A small image classifier, trained from scratch: depths [3, 6, 6].
Rows from block 12, named by matrix and row number. Rows with one number belong to one channel. Each number is 50 + 15 x the weight over its row's rms, rounded and kept within 0 to 99. All counts start at 0.
# convs0: first 3x3 conv (model.blocks.12.convs.0.weight, 256x256x3x3), inputs 180-189, a 3x3 kernel for each
# convs1: second 3x3 conv (model.blocks.12.convs.1.weight, 256x256x3x3, transposed), outputs 180-189, a 3x3 kernel for each
convs0.179:36 38 44 74 28 30 25 38 52 47 45 27 00 56 39 50 74 55 70 72 28 58 65 36 76 53 61 48 36 59 41 50 34 73 51 74 61 53 45 63 69 40 71 51 65 41 52 44 63 67 35 83 49 62 35 40 37 30 30 48 43 42 75 41 22 40 68 43 46 44 42 43 37 52 46 58 69 66 46 33 64 60 44 56 49 39 50 56 51 45
convs1.179:50 39 30 60 53 40 59 54 47 55 83 76 52 74 82 42 47 64 68 63 58 79 64 69 75 63 63 52 61 78 58 36 54 61 43 51 50 68 52 72 67 36 73 62 51 47 29 74 47 30 58 57 60 53 62 75 47 52 63 65 58 50 52 61 65 75 48 62 71 46 48 48 71 40 21 67 45 44 52 15 29 60 73 99 65 39 00 58 55 48
convs0.180:47 70 53 25 83 51 73 99 61 50 50 80 64 47 69 61 62 66 31 35 42 34 39 69 44 52 88 57 55 59 34 58 42 46 40 49 54 62 53 64 65 56 39 55 62 40 27 42 55 60 42 30 25 42 49 54 45 65 63 64 47 84 47 37 63 65 55 43 29 42 68 54 58 61 53 73 59 52 42 37 51 50 48 48 53 48 45 55 49 46
convs1.180:62 44 12 74 43 30 45 37 50 47 49 55 57 33 49 62 29 22 54 47 35 73 49 54 73 22 54 75 54 45 63 67 34 55 36 33 13 29 47 25 69 57 58 57 68 58 07 25 63 18 26 51 44 47 67 34 51 60 57 42 57 44 51 35 27 42 25 41 51 50 53 46 58 60 49 56 48 40 50 70 38 51 42 55 44 34 71 53 39 67
convs0.181:44 69 41 82 56 42 28 33 29 52 36 34 38 50 61 63 45 52 51 66 44 50 59 46 58 42 30 51 38 43 48 59 61 76 74 58 51 56 47 54 46 56 63 62 59 43 62 46 44 51 51 24 39 36 44 47 33 67 37 34 58 38 37 39 46 40 47 58 46 42 32 35 34 54 51 51 60 45 56 52 42 50 46 47 45 46 49 51 51 56
convs1.181:56 34 33 58 39 75 49 23 46 52 63 36 43 38 42 52 48 43 39 39 59 45 48 31 53 45 19 20 34 10 27 32 30 58 46 53 92 66 78 60 42 47 62 53 74 60 67 72 58 46 69 53 78 80 66 44 62 39 34 49 51 50 60 61 47 45 57 48 19 60 38 22 53 40 35 50 50 60 43 47 33 51 53 50 57 47 58 52 55 57
convs0.182:46 44 33 66 91 75 60 99 68 45 27 50 38 72 99 48 42 74 52 62 74 62 59 54 49 55 31 37 61 49 52 58 55 51 39 46 57 38 44 53 39 41 51 34 60 55 60 73 39 55 40 62 40 35 48 36 27 44 35 49 40 36 84 33 22 65 36 50 40 56 53 57 36 32 59 75 42 51 48 66 68 59 65 49 60 53 47 60 47 49
convs1.182:41 10 69 33 37 82 60 64 46 47 52 56 62 31 37 94 77 61 39 51 82 51 41 46 57 34 50 35 43 36 38 58 49 55 57 55 64 59 99 47 37 92 48 51 71 27 33 48 51 31 50 63 39 65 00 31 63 00 63 63 55 40 49 45 49 39 37 49 52 38 39 38 56 53 56 48 58 26 34 28 28 57 61 56 74 48 47 69 35 07
convs0.183:59 37 50 63 77 60 38 44 54 68 65 61 65 64 41 49 37 45 79 44 60 48 58 37 39 59 26 34 54 39 44 50 56 39 50 51 54 52 45 34 58 51 53 56 62 45 51 54 67 56 33 53 43 38 45 48 56 32 25 40 54 09 56 48 31 19 50 62 44 57 75 65 78 40 81 58 52 51 65 66 48 53 56 47 53 55 46 54 57 51
convs1.183:63 58 09 49 49 29 52 51 60 51 68 52 54 50 45 35 69 47 33 50 50 46 61 51 82 55 62 35 49 41 49 53 40 65 16 42 88 59 54 46 60 58 58 61 67 62 34 44 56 55 57 57 38 26 53 42 81 64 51 60 47 47 56 64 36 32 52 43 53 44 50 25 52 51 62 56 29 37 86 65 78 37 63 63 72 68 64 62 54 44
convs0.184:51 50 47 74 54 56 63 61 48 50 90 42 46 49 23 50 25 34 36 47 24 46 69 83 42 56 61 34 66 41 47 50 44 91 92 62 50 37 55 57 58 46 58 69 64 71 53 51 54 49 62 27 18 59 47 50 44 53 79 64 59 44 28 63 35 27 77 60 67 47 68 29 23 27 55 29 57 80 75 77 83 52 56 46 52 55 46 53 57 41
convs1.184:41 35 03 45 51 17 51 57 44 27 30 54 40 47 60 75 87 88 55 67 56 51 54 64 76 74 53 64 75 31 60 56 50 61 52 47 33 43 58 43 52 54 52 51 44 56 58 49 54 54 51 57 59 15 45 58 42 61 46 38 56 56 46 61 78 62 46 69 72 51 53 55 64 61 60 71 65 70 53 67 69 67 30 53 64 34 50 60 65 57
convs0.185:51 46 56 46 57 56 52 44 72 48 45 33 47 30 36 49 50 48 62 68 72 60 66 68 64 45 71 69 74 70 69 60 63 69 66 56 54 65 43 56 79 73 53 60 66 49 58 55 67 45 34 41 35 45 44 47 39 49 69 61 56 44 56 42 48 52 82 52 56 58 50 79 54 63 36 70 46 48 93 63 64 49 51 50 49 49 52 47 48 52
convs1.185:60 32 24 58 29 16 64 59 37 53 52 55 52 62 53 51 26 46 46 45 45 29 22 39 33 57 17 56 96 77 38 82 40 49 52 30 45 45 73 63 57 54 63 62 57 58 66 85 41 11 22 59 40 43 85 75 75 65 53 60 55 47 60 77 57 70 51 50 35 67 34 24 41 57 38 51 50 59 44 45 59 58 50 44 46 42 44 48 22 54
convs0.186:53 83 48 73 62 42 49 45 55 46 40 37 70 46 58 50 46 67 60 71 50 42 61 82 55 58 89 50 26 89 48 43 57 13 13 55 60 63 54 62 41 38 51 46 52 57 81 33 44 63 36 44 42 62 51 48 62 38 60 48 49 51 66 30 39 51 36 33 46 36 58 64 56 41 49 52 63 36 50 49 66 53 50 48 53 49 47 53 53 52
convs1.186:53 46 57 31 68 50 46 36 55 61 72 56 39 39 59 41 31 25 00 56 42 00 42 21 20 67 23 57 41 47 51 61 37 28 26 47 26 35 52 37 50 52 47 57 52 43 49 46 49 39 67 52 55 51 39 07 54 40 46 50 41 61 67 61 67 51 22 38 28 18 29 21 12 64 21 35 42 26 53 57 34 65 36 60 59 28 62 25 31 41
convs0.187:47 52 29 88 27 47 60 58 53 57 58 44 66 75 58 56 74 43 70 20 11 58 30 35 54 61 57 59 84 60 63 66 43 48 34 42 36 30 49 39 53 63 49 74 59 53 58 24 55 39 31 55 38 28 58 86 49 36 86 47 74 16 60 40 69 55 99 55 40 51 52 39 41 29 56 64 12 47 48 27 48 69 54 45 80 67 48 60 59 53
convs1.187:60 33 43 58 36 44 51 54 66 39 42 57 51 61 75 54 59 53 51 65 72 57 39 96 61 54 99 56 36 19 58 41 75 52 55 79 76 57 65 63 38 79 59 50 61 62 60 60 64 51 53 55 33 62 53 84 55 52 80 58 48 45 46 55 30 33 53 34 42 49 32 34 51 41 52 52 43 30 62 52 21 55 62 99 52 11 99 59 00 99
convs0.188:99 65 32 60 54 52 60 35 64 54 27 32 99 68 46 31 21 59 47 53 42 31 48 52 38 40 49 54 59 54 42 58 40 28 47 58 41 46 50 26 30 69 42 64 75 38 85 40 37 66 45 63 27 41 53 52 52 61 00 42 53 62 62 34 30 44 66 51 37 58 38 45 74 28 68 43 36 50 43 80 50 51 47 43 57 44 44 55 44 47
convs1.188:45 45 49 47 63 63 43 51 44 56 26 49 71 47 61 59 45 62 49 69 64 37 50 52 46 59 59 48 27 19 42 59 42 47 58 54 48 51 28 33 16 54 47 31 52 50 35 59 53 40 41 44 52 46 51 17 01 44 17 00 36 31 42 53 76 29 51 50 23 50 47 48 51 59 46 43 51 56 61 40 47 57 73 33 52 50 58 34 58 53
convs0.189:52 07 61 29 27 45 57 62 47 66 29 40 55 41 38 48 54 31 40 25 78 61 31 42 69 65 51 50 64 25 68 52 49 53 35 92 40 41 38 41 56 42 73 63 57 48 53 54 58 40 38 54 30 54 15 21 39 37 41 25 42 23 25 40 10 62 60 70 42 41 45 37 54 32 43 65 57 40 48 46 46 67 55 62 63 60 51 54 57 36
convs1.189:60 64 55 60 68 45 59 62 51 42 53 54 31 44 32 37 38 30 67 64 86 69 62 99 77 72 80 65 58 50 62 55 49 54 58 58 64 71 70 66 70 74 59 63 74 74 67 74 63 61 72 45 49 69 56 58 52 56 62 62 55 57 62 67 58 48 50 57 73 48 62 62 53 50 59 54 46 99 49 52 74 67 46 00 21 80 11 32 63 79
convs0.190:15 30 47 46 41 49 64 59 35 50 51 51 34 52 52 55 56 49 59 81 92 59 56 49 53 64 31 41 45 53 62 41 55 35 23 48 60 61 58 51 73 60 47 51 39 51 62 43 11 28 51 46 44 56 32 64 42 63 82 56 41 62 67 68 50 38 59 44 35 52 39 52 33 43 52 68 44 54 56 54 54 47 42 41 45 42 45 44 46 46
convs1.190:39 39 27 64 44 36 53 44 53 56 52 77 48 68 76 65 68 78 52 53 60 50 43 41 52 26 42 48 55 51 42 59 63 55 62 56 73 52 48 55 74 95 45 48 34 59 46 39 57 55 36 54 49 23 86 88 64 90 74 60 56 48 49 53 72 49 31 39 50 64 75 51 47 74 49 45 44 41 23 33 54 57 56 49 42 41 41 49 54 55
convs0.191:47 36 39 48 50 35 30 69 58 57 44 39 45 50 56 46 42 41 34 57 24 48 62 17 46 47 08 71 70 70 57 54 71 89 72 86 38 45 53 50 55 49 59 83 72 65 42 43 72 45 38 73 65 29 65 70 58 75 63 60 32 53 92 30 44 34 69 77 51 36 11 20 37 30 28 52 51 45 54 46 40 40 50 45 40 48 41 39 43 42
convs1.191:52 49 61 61 67 84 48 51 48 45 51 50 44 45 53 54 55 20 41 30 48 24 24 51 09 00 54 41 60 60 62 71 98 35 72 60 57 60 43 33 25 26 45 57 72 37 22 42 57 61 62 60 64 51 75 52 46 43 52 51 40 45 41 76 67 40 26 32 28 27 34 36 59 68 36 60 55 58 54 39 48 47 53 68 61 55 41 48 50 27
convs0.192:44 36 59 41 38 49 46 37 30 52 43 52 35 60 55 40 68 58 59 59 59 45 57 82 43 65 68 55 49 50 42 46 43 11 36 28 70 55 28 67 28 28 61 17 05 55 55 57 51 50 38 45 29 35 60 31 62 57 33 39 39 23 47 39 38 47 45 39 43 51 72 49 39 39 31 14 54 66 66 66 76 67 62 56 67 59 54 62 50 56
convs1.192:78 74 49 67 60 55 61 47 45 47 40 54 50 41 47 61 47 58 21 45 40 20 24 47 39 38 55 73 74 59 60 55 52 60 59 57 24 45 44 47 46 45 55 37 51 67 81 55 50 53 55 51 35 54 47 47 43 51 46 55 51 45 56 53 50 59 52 54 67 33 42 60 69 74 47 74 66 52 63 53 57 59 47 45 65 45 62 60 65 64
convs0.193:50 64 57 85 74 55 58 50 52 38 58 54 53 99 60 57 99 56 56 70 63 47 47 58 42 40 56 40 56 54 48 58 57 52 64 40 48 62 58 48 58 60 59 69 77 55 53 42 42 57 45 48 41 40 31 46 73 39 99 60 05 93 70 46 41 56 56 52 38 49 61 71 40 58 42 40 48 39 57 57 49 43 51 50 43 57 51 44 58 52
convs1.193:47 50 62 45 36 55 55 43 20 69 70 68 90 61 59 86 60 51 40 40 41 44 35 36 64 60 55 61 42 32 54 41 56 52 44 59 67 60 70 57 50 58 48 54 53 54 41 71 48 37 62 35 33 67 39 01 28 62 55 49 51 57 52 52 47 43 51 65 38 50 57 47 44 55 39 44 80 41 56 81 49 47 54 40 51 57 42 50 56 50
convs0.194:73 60 46 57 62 44 73 45 66 49 76 56 64 76 57 54 72 65 59 51 49 50 53 54 46 57 43 52 48 58 70 43 38 21 20 51 55 42 40 76 67 56 54 63 41 50 64 23 57 65 43 47 37 50 52 34 29 25 62 35 24 27 37 34 39 36 55 31 37 45 52 56 58 58 68 80 61 64 62 49 46 56 26 48 61 17 46 48 04 14
convs1.194:52 58 62 52 48 37 56 54 48 55 38 44 56 46 70 58 53 62 56 53 43 48 44 50 52 47 50 48 75 44 50 77 46 48 67 66 54 42 57 58 43 54 54 38 53 58 33 17 48 41 26 58 52 64 55 48 57 53 54 52 55 72 52 52 45 23 52 37 24 49 78 42 48 37 47 54 30 20 51 38 14 73 99 62 54 99 06 53 99 02
convs0.195:60 25 33 38 48 46 73 79 48 47 16 44 68 31 49 55 42 51 59 36 31 52 40 46 63 41 52 29 49 53 16 66 47 31 27 46 62 76 61 51 46 56 66 68 56 47 36 11 49 59 29 52 78 38 42 39 27 67 46 25 41 43 40 94 60 42 42 21 53 90 43 63 34 61 64 72 60 78 64 44 67 69 38 67 70 54 49 54 70 37
convs1.195:52 64 41 65 64 42 51 43 48 51 52 42 51 69 62 78 58 43 67 57 53 53 41 54 55 43 50 45 39 31 44 58 64 42 66 68 65 52 80 50 51 69 69 55 47 48 15 30 50 30 53 58 29 49 61 73 58 61 53 53 48 47 35 63 47 58 50 56 42 49 45 17 52 76 78 59 30 29 60 38 32 65 38 90 68 58 00 59 60 00
convs0.196:44 24 44 64 28 62 50 65 42 57 86 32 40 40 48 48 28 48 55 21 35 43 14 38 58 31 87 67 71 62 73 38 49 31 33 40 51 56 44 56 66 46 41 42 50 44 36 24 32 53 43 42 36 58 32 50 42 30 40 71 67 19 46 44 40 46 49 48 55 35 27 50 57 59 95 48 36 50 41 58 55 55 55 56 52 62 60 54 45 55
convs1.196:54 58 46 60 63 16 58 65 54 57 51 53 57 53 29 54 45 36 64 52 58 50 61 29 57 69 51 52 56 55 55 55 39 58 58 46 55 62 68 61 65 73 61 58 59 66 65 58 63 61 76 54 57 65 37 52 64 75 41 51 52 58 51 68 46 46 55 58 39 52 43 42 49 79 22 77 70 00 65 46 59 65 53 42 70 56 99 58 54 47
convs0.197:58 52 49 55 63 51 25 46 61 47 45 64 49 36 50 41 39 36 42 45 34 32 32 50 46 46 44 53 52 64 57 63 74 32 05 24 48 63 52 60 48 50 69 64 71 81 53 37 76 54 59 44 60 62 53 47 43 64 92 58 78 52 27 32 56 50 17 56 57 99 99 99 82 61 63 51 48 53 45 50 64 45 46 44 46 46 51 47 44 50
convs1.197:40 26 54 52 71 79 46 52 48 66 61 49 45 29 47 43 43 54 30 57 62 54 54 58 56 44 61 67 57 50 52 50 22 42 40 47 33 63 80 45 25 21 46 43 49 41 27 42 53 43 64 30 30 43 54 20 56 67 38 44 53 50 44 51 23 43 52 32 11 35 28 35 42 47 28 26 50 54 42 61 54 46 64 61 33 44 35 60 43 48
convs0.198:73 46 45 57 50 44 57 29 32 25 57 37 11 64 39 69 23 56 35 43 61 26 31 56 58 55 56 99 40 43 59 62 33 46 37 61 49 49 46 82 62 48 55 51 48 51 46 41 36 48 39 49 46 46 28 43 44 25 65 44 32 63 43 22 14 60 53 55 54 42 65 49 50 60 63 64 58 64 58 55 52 53 56 52 52 60 49 54 55 49
convs1.198:50 66 40 51 45 52 53 60 65 49 52 65 36 51 50 56 43 64 50 58 18 41 48 53 53 55 45 50 20 99 47 23 35 41 37 92 52 65 58 48 69 48 53 52 68 53 54 42 49 50 64 45 35 48 57 60 54 54 52 24 59 51 65 54 37 48 48 52 53 55 40 61 51 54 76 54 42 72 64 45 45 49 58 35 54 56 09 50 35 58
convs0.199:72 47 40 42 57 62 33 41 78 51 39 30 39 24 30 41 19 32 50 37 41 52 31 42 40 43 38 54 39 53 54 26 15 47 35 16 51 54 55 50 52 53 57 57 54 83 60 56 54 54 71 52 59 92 44 48 44 47 46 41 28 53 43 38 36 33 41 28 30 56 48 18 94 76 96 72 45 82 80 53 58 51 49 45 50 45 51 49 47 49
convs1.199:57 75 60 63 79 48 55 61 50 66 58 39 65 42 42 72 56 42 44 42 42 37 35 56 24 40 30 39 12 22 60 47 39 42 50 54 50 29 55 38 15 47 53 53 61 51 73 36 57 42 08 30 17 08 41 58 43 51 33 44 61 57 56 30 48 39 37 48 46 36 32 44 51 28 36 51 50 52 36 29 46 38 37 53 55 64 55 41 59 46
convs0.200:63 44 35 59 53 32 49 23 35 29 28 38 58 64 28 37 42 36 40 25 55 54 53 32 65 47 47 28 64 54 39 37 51 15 24 62 52 69 66 36 28 44 64 34 43 49 41 51 68 63 46 32 31 31 49 52 50 61 53 46 20 45 09 39 37 17 72 89 28 62 55 59 77 57 58 54 54 31 41 68 87 53 62 69 58 60 69 55 63 55
convs1.200:65 73 74 70 66 59 61 67 60 40 52 43 45 49 58 49 50 54 63 63 74 64 62 76 63 55 69 67 64 68 60 51 55 60 61 49 60 80 92 68 63 73 65 63 69 58 52 71 58 57 74 56 53 66 53 55 63 66 52 66 61 62 58 47 53 59 48 61 59 54 48 55 50 57 49 57 49 41 51 47 46 57 62 66 57 57 56 69 61 56
convs0.201:47 46 54 59 58 41 52 56 37 58 79 50 41 62 61 47 38 41 28 22 48 39 37 34 36 66 51 42 57 40 25 55 76 50 42 35 48 50 40 52 54 59 56 68 71 55 66 43 42 56 35 25 41 28 52 54 53 45 42 59 52 78 85 45 32 42 40 44 42 28 27 29 52 33 30 46 45 42 44 52 57 48 50 46 49 48 47 52 50 46
convs1.201:58 38 46 53 45 52 52 53 54 48 44 45 64 77 58 49 89 51 64 50 40 77 25 54 59 07 59 40 25 29 55 44 30 40 35 52 42 61 66 40 50 47 49 68 44 50 35 40 53 25 14 69 64 37 83 56 53 46 36 50 50 59 70 32 51 34 39 60 61 50 53 54 50 48 33 36 39 28 48 72 60 63 46 53 49 23 45 50 49 50
convs0.202:55 38 52 54 49 49 24 39 41 38 14 36 56 72 51 60 44 37 56 55 32 52 76 59 49 47 58 37 43 36 55 50 67 30 24 08 52 47 46 59 61 65 67 49 46 49 62 65 55 56 47 64 44 34 59 57 49 61 34 23 53 50 52 55 75 89 58 71 70 88 70 83 67 66 70 65 47 42 64 42 35 52 52 53 52 49 52 49 48 45
convs1.202:57 86 39 29 48 35 48 60 54 39 41 52 69 75 34 89 67 44 46 24 49 38 44 58 52 28 44 65 67 43 79 69 58 48 52 43 40 41 41 32 41 59 58 43 52 40 67 65 44 52 61 52 48 55 73 43 42 53 51 47 51 58 48 50 63 63 45 50 42 28 30 26 37 56 45 39 59 48 42 54 67 56 42 42 45 47 47 48 55 43
convs0.203:56 37 49 34 26 25 79 29 17 68 29 34 53 55 48 61 32 91 48 85 91 29 32 99 34 42 35 38 40 56 59 51 56 34 43 45 73 51 70 42 45 47 61 52 62 37 31 30 80 06 43 66 37 69 74 64 37 48 59 66 56 42 55 36 43 30 54 70 64 50 56 26 39 15 36 38 58 48 45 63 79 65 55 49 66 54 46 65 62 62
convs1.203:43 44 60 71 39 67 59 61 38 44 37 58 53 47 50 48 63 70 38 78 58 79 59 66 80 76 50 66 39 53 55 36 56 45 49 50 44 78 59 25 48 47 21 59 54 60 54 51 47 71 72 68 67 58 73 78 45 78 71 71 53 65 61 46 45 40 20 52 43 40 47 37 80 53 62 72 77 47 59 62 53 56 29 50 74 59 58 60 44 34
convs0.204:40 50 47 80 61 50 68 50 71 43 94 36 69 33 55 39 45 42 52 41 61 71 60 39 42 71 48 53 47 49 32 32 46 52 48 42 43 51 55 38 39 37 51 45 48 30 25 47 58 53 42 52 46 49 53 66 52 50 21 37 00 45 29 43 47 51 44 24 34 31 34 33 60 50 51 48 31 51 56 46 67 57 61 49 56 54 73 53 55 58
convs1.204:59 46 62 53 47 49 57 62 53 49 46 46 46 54 37 59 49 45 58 71 40 60 72 49 54 58 56 63 60 35 61 68 51 59 67 59 57 66 51 61 67 49 67 62 67 69 44 42 68 50 67 62 56 52 38 57 51 59 69 56 56 61 46 49 56 66 52 58 81 48 49 61 56 50 49 31 24 26 56 54 56 54 49 43 45 58 71 63 49 60
convs0.205:36 48 37 45 40 36 39 80 36 72 59 35 41 39 50 49 05 40 42 52 69 59 44 74 58 51 40 84 58 55 47 62 38 46 74 34 57 47 63 24 37 61 19 23 59 65 69 34 52 62 34 68 65 55 46 66 38 58 53 48 58 80 53 36 58 38 44 46 41 45 60 59 59 40 74 32 29 52 51 37 63 49 55 36 50 58 45 54 64 57
convs1.205:58 59 44 61 63 44 41 58 44 41 45 29 61 63 20 64 61 50 56 63 70 74 46 45 60 50 46 63 59 14 63 54 48 55 44 41 74 73 99 53 55 67 50 62 54 34 21 09 41 16 32 51 46 56 42 37 46 59 44 41 57 47 52 42 40 23 59 55 54 35 30 39 36 35 51 40 58 37 50 72 32 46 48 26 58 46 43 55 92 28
convs0.206:66 70 52 38 42 48 44 44 56 18 52 64 58 63 51 33 53 61 58 93 51 63 67 48 63 49 34 49 61 65 36 80 38 56 49 37 35 00 29 52 59 22 80 82 55 54 57 40 35 49 45 57 62 44 42 23 41 56 23 21 37 44 32 59 67 44 34 62 56 95 75 50 37 49 40 46 54 59 76 49 41 50 45 48 52 47 44 50 46 48
convs1.206:48 64 68 57 46 52 56 35 41 24 32 40 44 32 45 50 56 55 59 60 46 62 35 34 43 51 30 25 31 35 51 39 39 35 20 28 56 47 59 75 57 32 51 28 27 39 44 49 59 45 41 51 49 55 44 31 43 53 63 66 48 41 74 61 67 57 43 48 45 48 67 63 47 65 65 54 39 51 50 40 45 52 51 51 55 58 64 53 87 77
convs0.207:46 51 46 20 39 55 25 89 58 52 87 99 49 88 67 59 31 54 50 49 55 52 40 57 30 40 45 36 33 43 46 41 51 47 47 32 48 44 38 51 37 43 58 32 36 44 75 50 29 47 43 58 63 67 42 40 41 25 44 22 33 62 44 48 34 18 54 48 44 67 53 41 69 45 47 54 35 32 47 55 64 51 51 51 54 56 52 54 58 52
convs1.207:50 23 44 44 48 70 57 53 45 36 56 45 69 74 42 66 62 61 52 53 53 49 42 47 52 50 60 76 70 56 54 62 43 52 75 71 36 60 43 36 16 22 29 34 31 58 42 32 47 41 28 53 61 58 93 79 53 80 72 52 49 47 51 59 67 47 43 30 30 42 41 34 54 57 50 38 47 60 66 64 67 55 44 63 62 33 55 46 51 53
convs0.208:64 29 38 33 23 37 43 36 36 36 45 37 45 49 40 42 60 66 99 99 28 99 99 13 48 61 30 57 58 57 28 42 52 42 44 33 38 44 40 33 45 29 37 32 42 41 61 49 51 55 47 40 41 53 59 68 50 37 36 51 52 31 41 86 66 27 74 57 85 48 44 53 42 54 28 34 57 35 67 52 59 52 57 55 54 53 51 50 57 47
convs1.208:54 52 67 56 37 59 36 41 50 45 33 27 40 41 50 59 51 49 60 50 74 48 51 82 51 22 79 45 23 35 33 46 62 23 26 54 52 52 63 43 56 18 23 52 49 57 63 54 64 57 40 64 62 61 43 00 38 83 72 48 61 53 55 23 25 10 24 41 29 60 50 43 53 54 53 59 57 59 47 69 80 47 49 51 41 60 38 52 42 49
convs0.209:60 40 45 20 51 53 55 40 45 61 38 34 56 38 59 74 84 68 57 53 77 39 66 61 65 54 60 53 21 38 49 37 59 41 51 66 49 39 40 44 54 56 48 44 54 48 52 46 61 41 24 44 28 41 38 56 36 63 62 35 70 51 41 37 37 42 46 51 47 52 62 55 26 35 62 69 67 44 51 56 40 53 55 46 57 61 51 52 57 51
convs1.209:66 52 63 58 25 91 53 36 68 32 38 47 31 30 57 43 44 67 69 42 56 75 38 31 56 48 53 62 42 57 51 78 59 56 61 71 47 38 59 59 37 59 44 31 64 90 85 79 55 84 86 50 42 52 72 94 71 56 69 80 49 35 59 65 76 55 69 56 43 44 51 58 51 57 30 49 55 75 48 44 63 62 53 45 51 26 54 55 45 53
convs0.210:44 44 57 43 46 65 50 81 50 52 42 42 30 03 03 68 21 29 59 46 54 65 64 58 84 75 48 54 61 51 47 45 58 49 35 32 48 64 62 27 41 53 68 38 53 57 65 77 40 44 65 67 69 89 48 43 51 60 57 48 80 39 32 42 46 32 13 10 50 85 77 73 38 75 54 76 69 95 53 44 48 53 57 57 51 55 53 52 56 57
convs1.210:53 54 70 58 36 44 59 49 47 36 57 28 64 59 55 63 54 56 58 56 18 74 74 81 64 59 54 68 93 77 64 77 89 64 79 67 50 49 28 59 63 56 45 56 50 60 88 73 38 56 66 51 52 60 50 30 30 56 37 49 43 63 73 68 60 82 54 67 56 59 57 33 57 54 45 47 60 35 63 76 60 38 49 21 72 52 53 74 42 51
convs0.211:34 48 60 33 44 26 42 53 57 67 48 51 28 69 37 21 40 44 32 51 48 28 42 53 57 65 31 67 59 44 68 50 64 30 27 34 71 52 51 82 61 60 99 57 50 45 50 67 33 66 55 56 22 23 40 62 69 35 44 11 64 44 55 66 74 59 54 78 52 21 66 51 61 59 58 56 42 55 61 32 45 67 40 47 72 46 46 51 41 51
convs1.211:45 35 43 45 23 78 39 24 63 49 45 55 43 62 59 45 35 40 61 42 89 53 50 86 70 48 91 60 41 54 57 40 30 53 57 42 52 45 63 42 57 48 68 37 53 54 44 70 40 59 89 62 70 61 90 54 61 55 48 43 62 64 39 70 78 40 47 48 60 33 74 59 55 60 49 57 83 59 54 26 51 50 55 20 50 43 00 46 99 76
convs0.212:63 33 00 37 54 00 31 38 39 60 54 50 45 54 40 66 48 56 55 31 22 56 54 52 63 48 53 42 58 35 54 62 42 53 44 49 49 53 72 26 27 41 58 57 47 56 44 50 44 51 54 52 21 60 57 39 22 44 16 65 24 38 31 53 46 26 43 53 66 53 35 47 49 48 45 24 47 45 44 45 69 61 59 65 58 59 52 59 64 39
convs1.212:60 58 63 84 82 59 90 77 62 45 45 48 53 50 45 54 53 46 64 75 72 68 66 67 71 86 67 57 63 66 58 70 72 57 73 71 52 50 61 58 57 44 71 67 64 58 65 60 67 69 62 54 52 46 54 58 61 60 59 75 41 52 61 54 48 54 45 47 48 47 49 50 47 56 56 49 50 58 56 59 57 61 51 63 52 62 54 66 64 61
convs0.213:47 46 45 57 45 52 91 42 51 62 37 38 33 44 22 60 68 34 52 43 50 44 43 73 40 48 77 35 31 34 42 40 74 29 46 30 59 67 48 60 72 60 62 45 70 44 39 38 55 38 41 60 64 41 47 34 35 18 52 51 40 83 26 54 52 30 70 44 72 62 38 56 48 48 46 57 53 52 46 37 37 57 46 34 52 42 40 55 44 58
convs1.213:54 64 79 60 37 48 62 54 36 45 55 60 50 59 55 62 52 29 34 56 45 41 57 59 29 63 35 43 67 49 27 36 34 43 58 45 51 34 66 57 73 75 46 51 64 43 32 42 60 34 55 62 53 44 26 28 56 62 58 62 44 44 42 33 74 53 40 78 25 30 43 06 34 47 13 44 55 60 49 62 68 47 50 70 48 34 45 55 20 39
convs0.214:24 35 55 43 35 60 33 56 48 22 74 57 29 28 55 55 48 50 52 59 37 73 54 42 58 60 56 44 39 49 40 44 76 54 75 46 57 61 44 54 75 50 35 64 48 42 41 23 31 32 38 31 37 38 54 45 56 68 44 43 59 80 32 26 61 59 64 79 54 49 37 34 69 48 43 56 28 42 40 30 28 44 32 46 44 32 45 63 30 27
convs1.214:52 72 79 47 61 65 51 39 54 45 46 54 49 52 46 58 36 38 53 54 89 48 46 99 60 62 73 53 38 20 50 41 26 59 54 77 70 51 45 51 13 64 56 17 56 51 09 36 52 47 22 53 73 65 47 37 38 40 63 58 56 67 63 49 64 33 72 62 34 42 43 15 56 49 42 43 32 30 42 40 35 61 42 48 55 61 29 58 44 37
convs0.215:62 61 48 69 62 36 77 95 59 50 51 62 49 49 38 52 48 49 57 42 13 59 55 48 53 70 53 45 49 65 28 27 49 36 21 33 36 42 43 45 66 49 48 43 31 25 47 47 51 41 33 73 53 40 42 53 33 33 66 49 75 78 88 50 54 41 61 43 46 71 68 42 54 60 65 50 66 51 55 50 55 51 49 47 53 51 45 53 50 49
convs1.215:40 13 00 42 32 47 55 61 35 63 45 41 55 21 57 63 45 74 69 41 59 58 41 39 59 54 54 42 51 38 47 46 46 66 47 58 64 64 50 38 34 46 52 43 70 51 47 58 50 36 70 78 89 71 60 42 35 57 71 56 51 50 42 82 67 39 68 48 24 43 51 40 43 48 49 47 68 31 61 58 39 53 59 49 46 45 41 59 42 51
convs0.216:60 45 40 64 48 40 82 34 53 49 39 64 56 28 60 49 24 59 45 52 73 42 44 18 63 65 34 66 74 44 36 55 43 61 44 61 47 58 58 38 67 50 46 28 34 70 60 55 33 48 57 52 55 49 32 52 53 62 56 25 44 54 34 49 36 58 31 32 59 59 31 40 30 47 51 53 50 30 59 56 34 53 73 47 50 69 33 53 52 63
convs1.216:54 71 46 55 62 50 56 63 55 51 54 49 55 38 45 47 40 38 64 68 73 72 58 64 64 65 62 55 45 54 60 43 60 58 51 66 52 39 61 60 40 89 60 52 69 50 08 38 54 35 36 64 58 50 45 58 51 56 67 46 55 54 50 61 61 44 46 50 41 42 58 54 73 53 46 57 33 70 62 61 56 51 01 79 55 31 47 59 73 50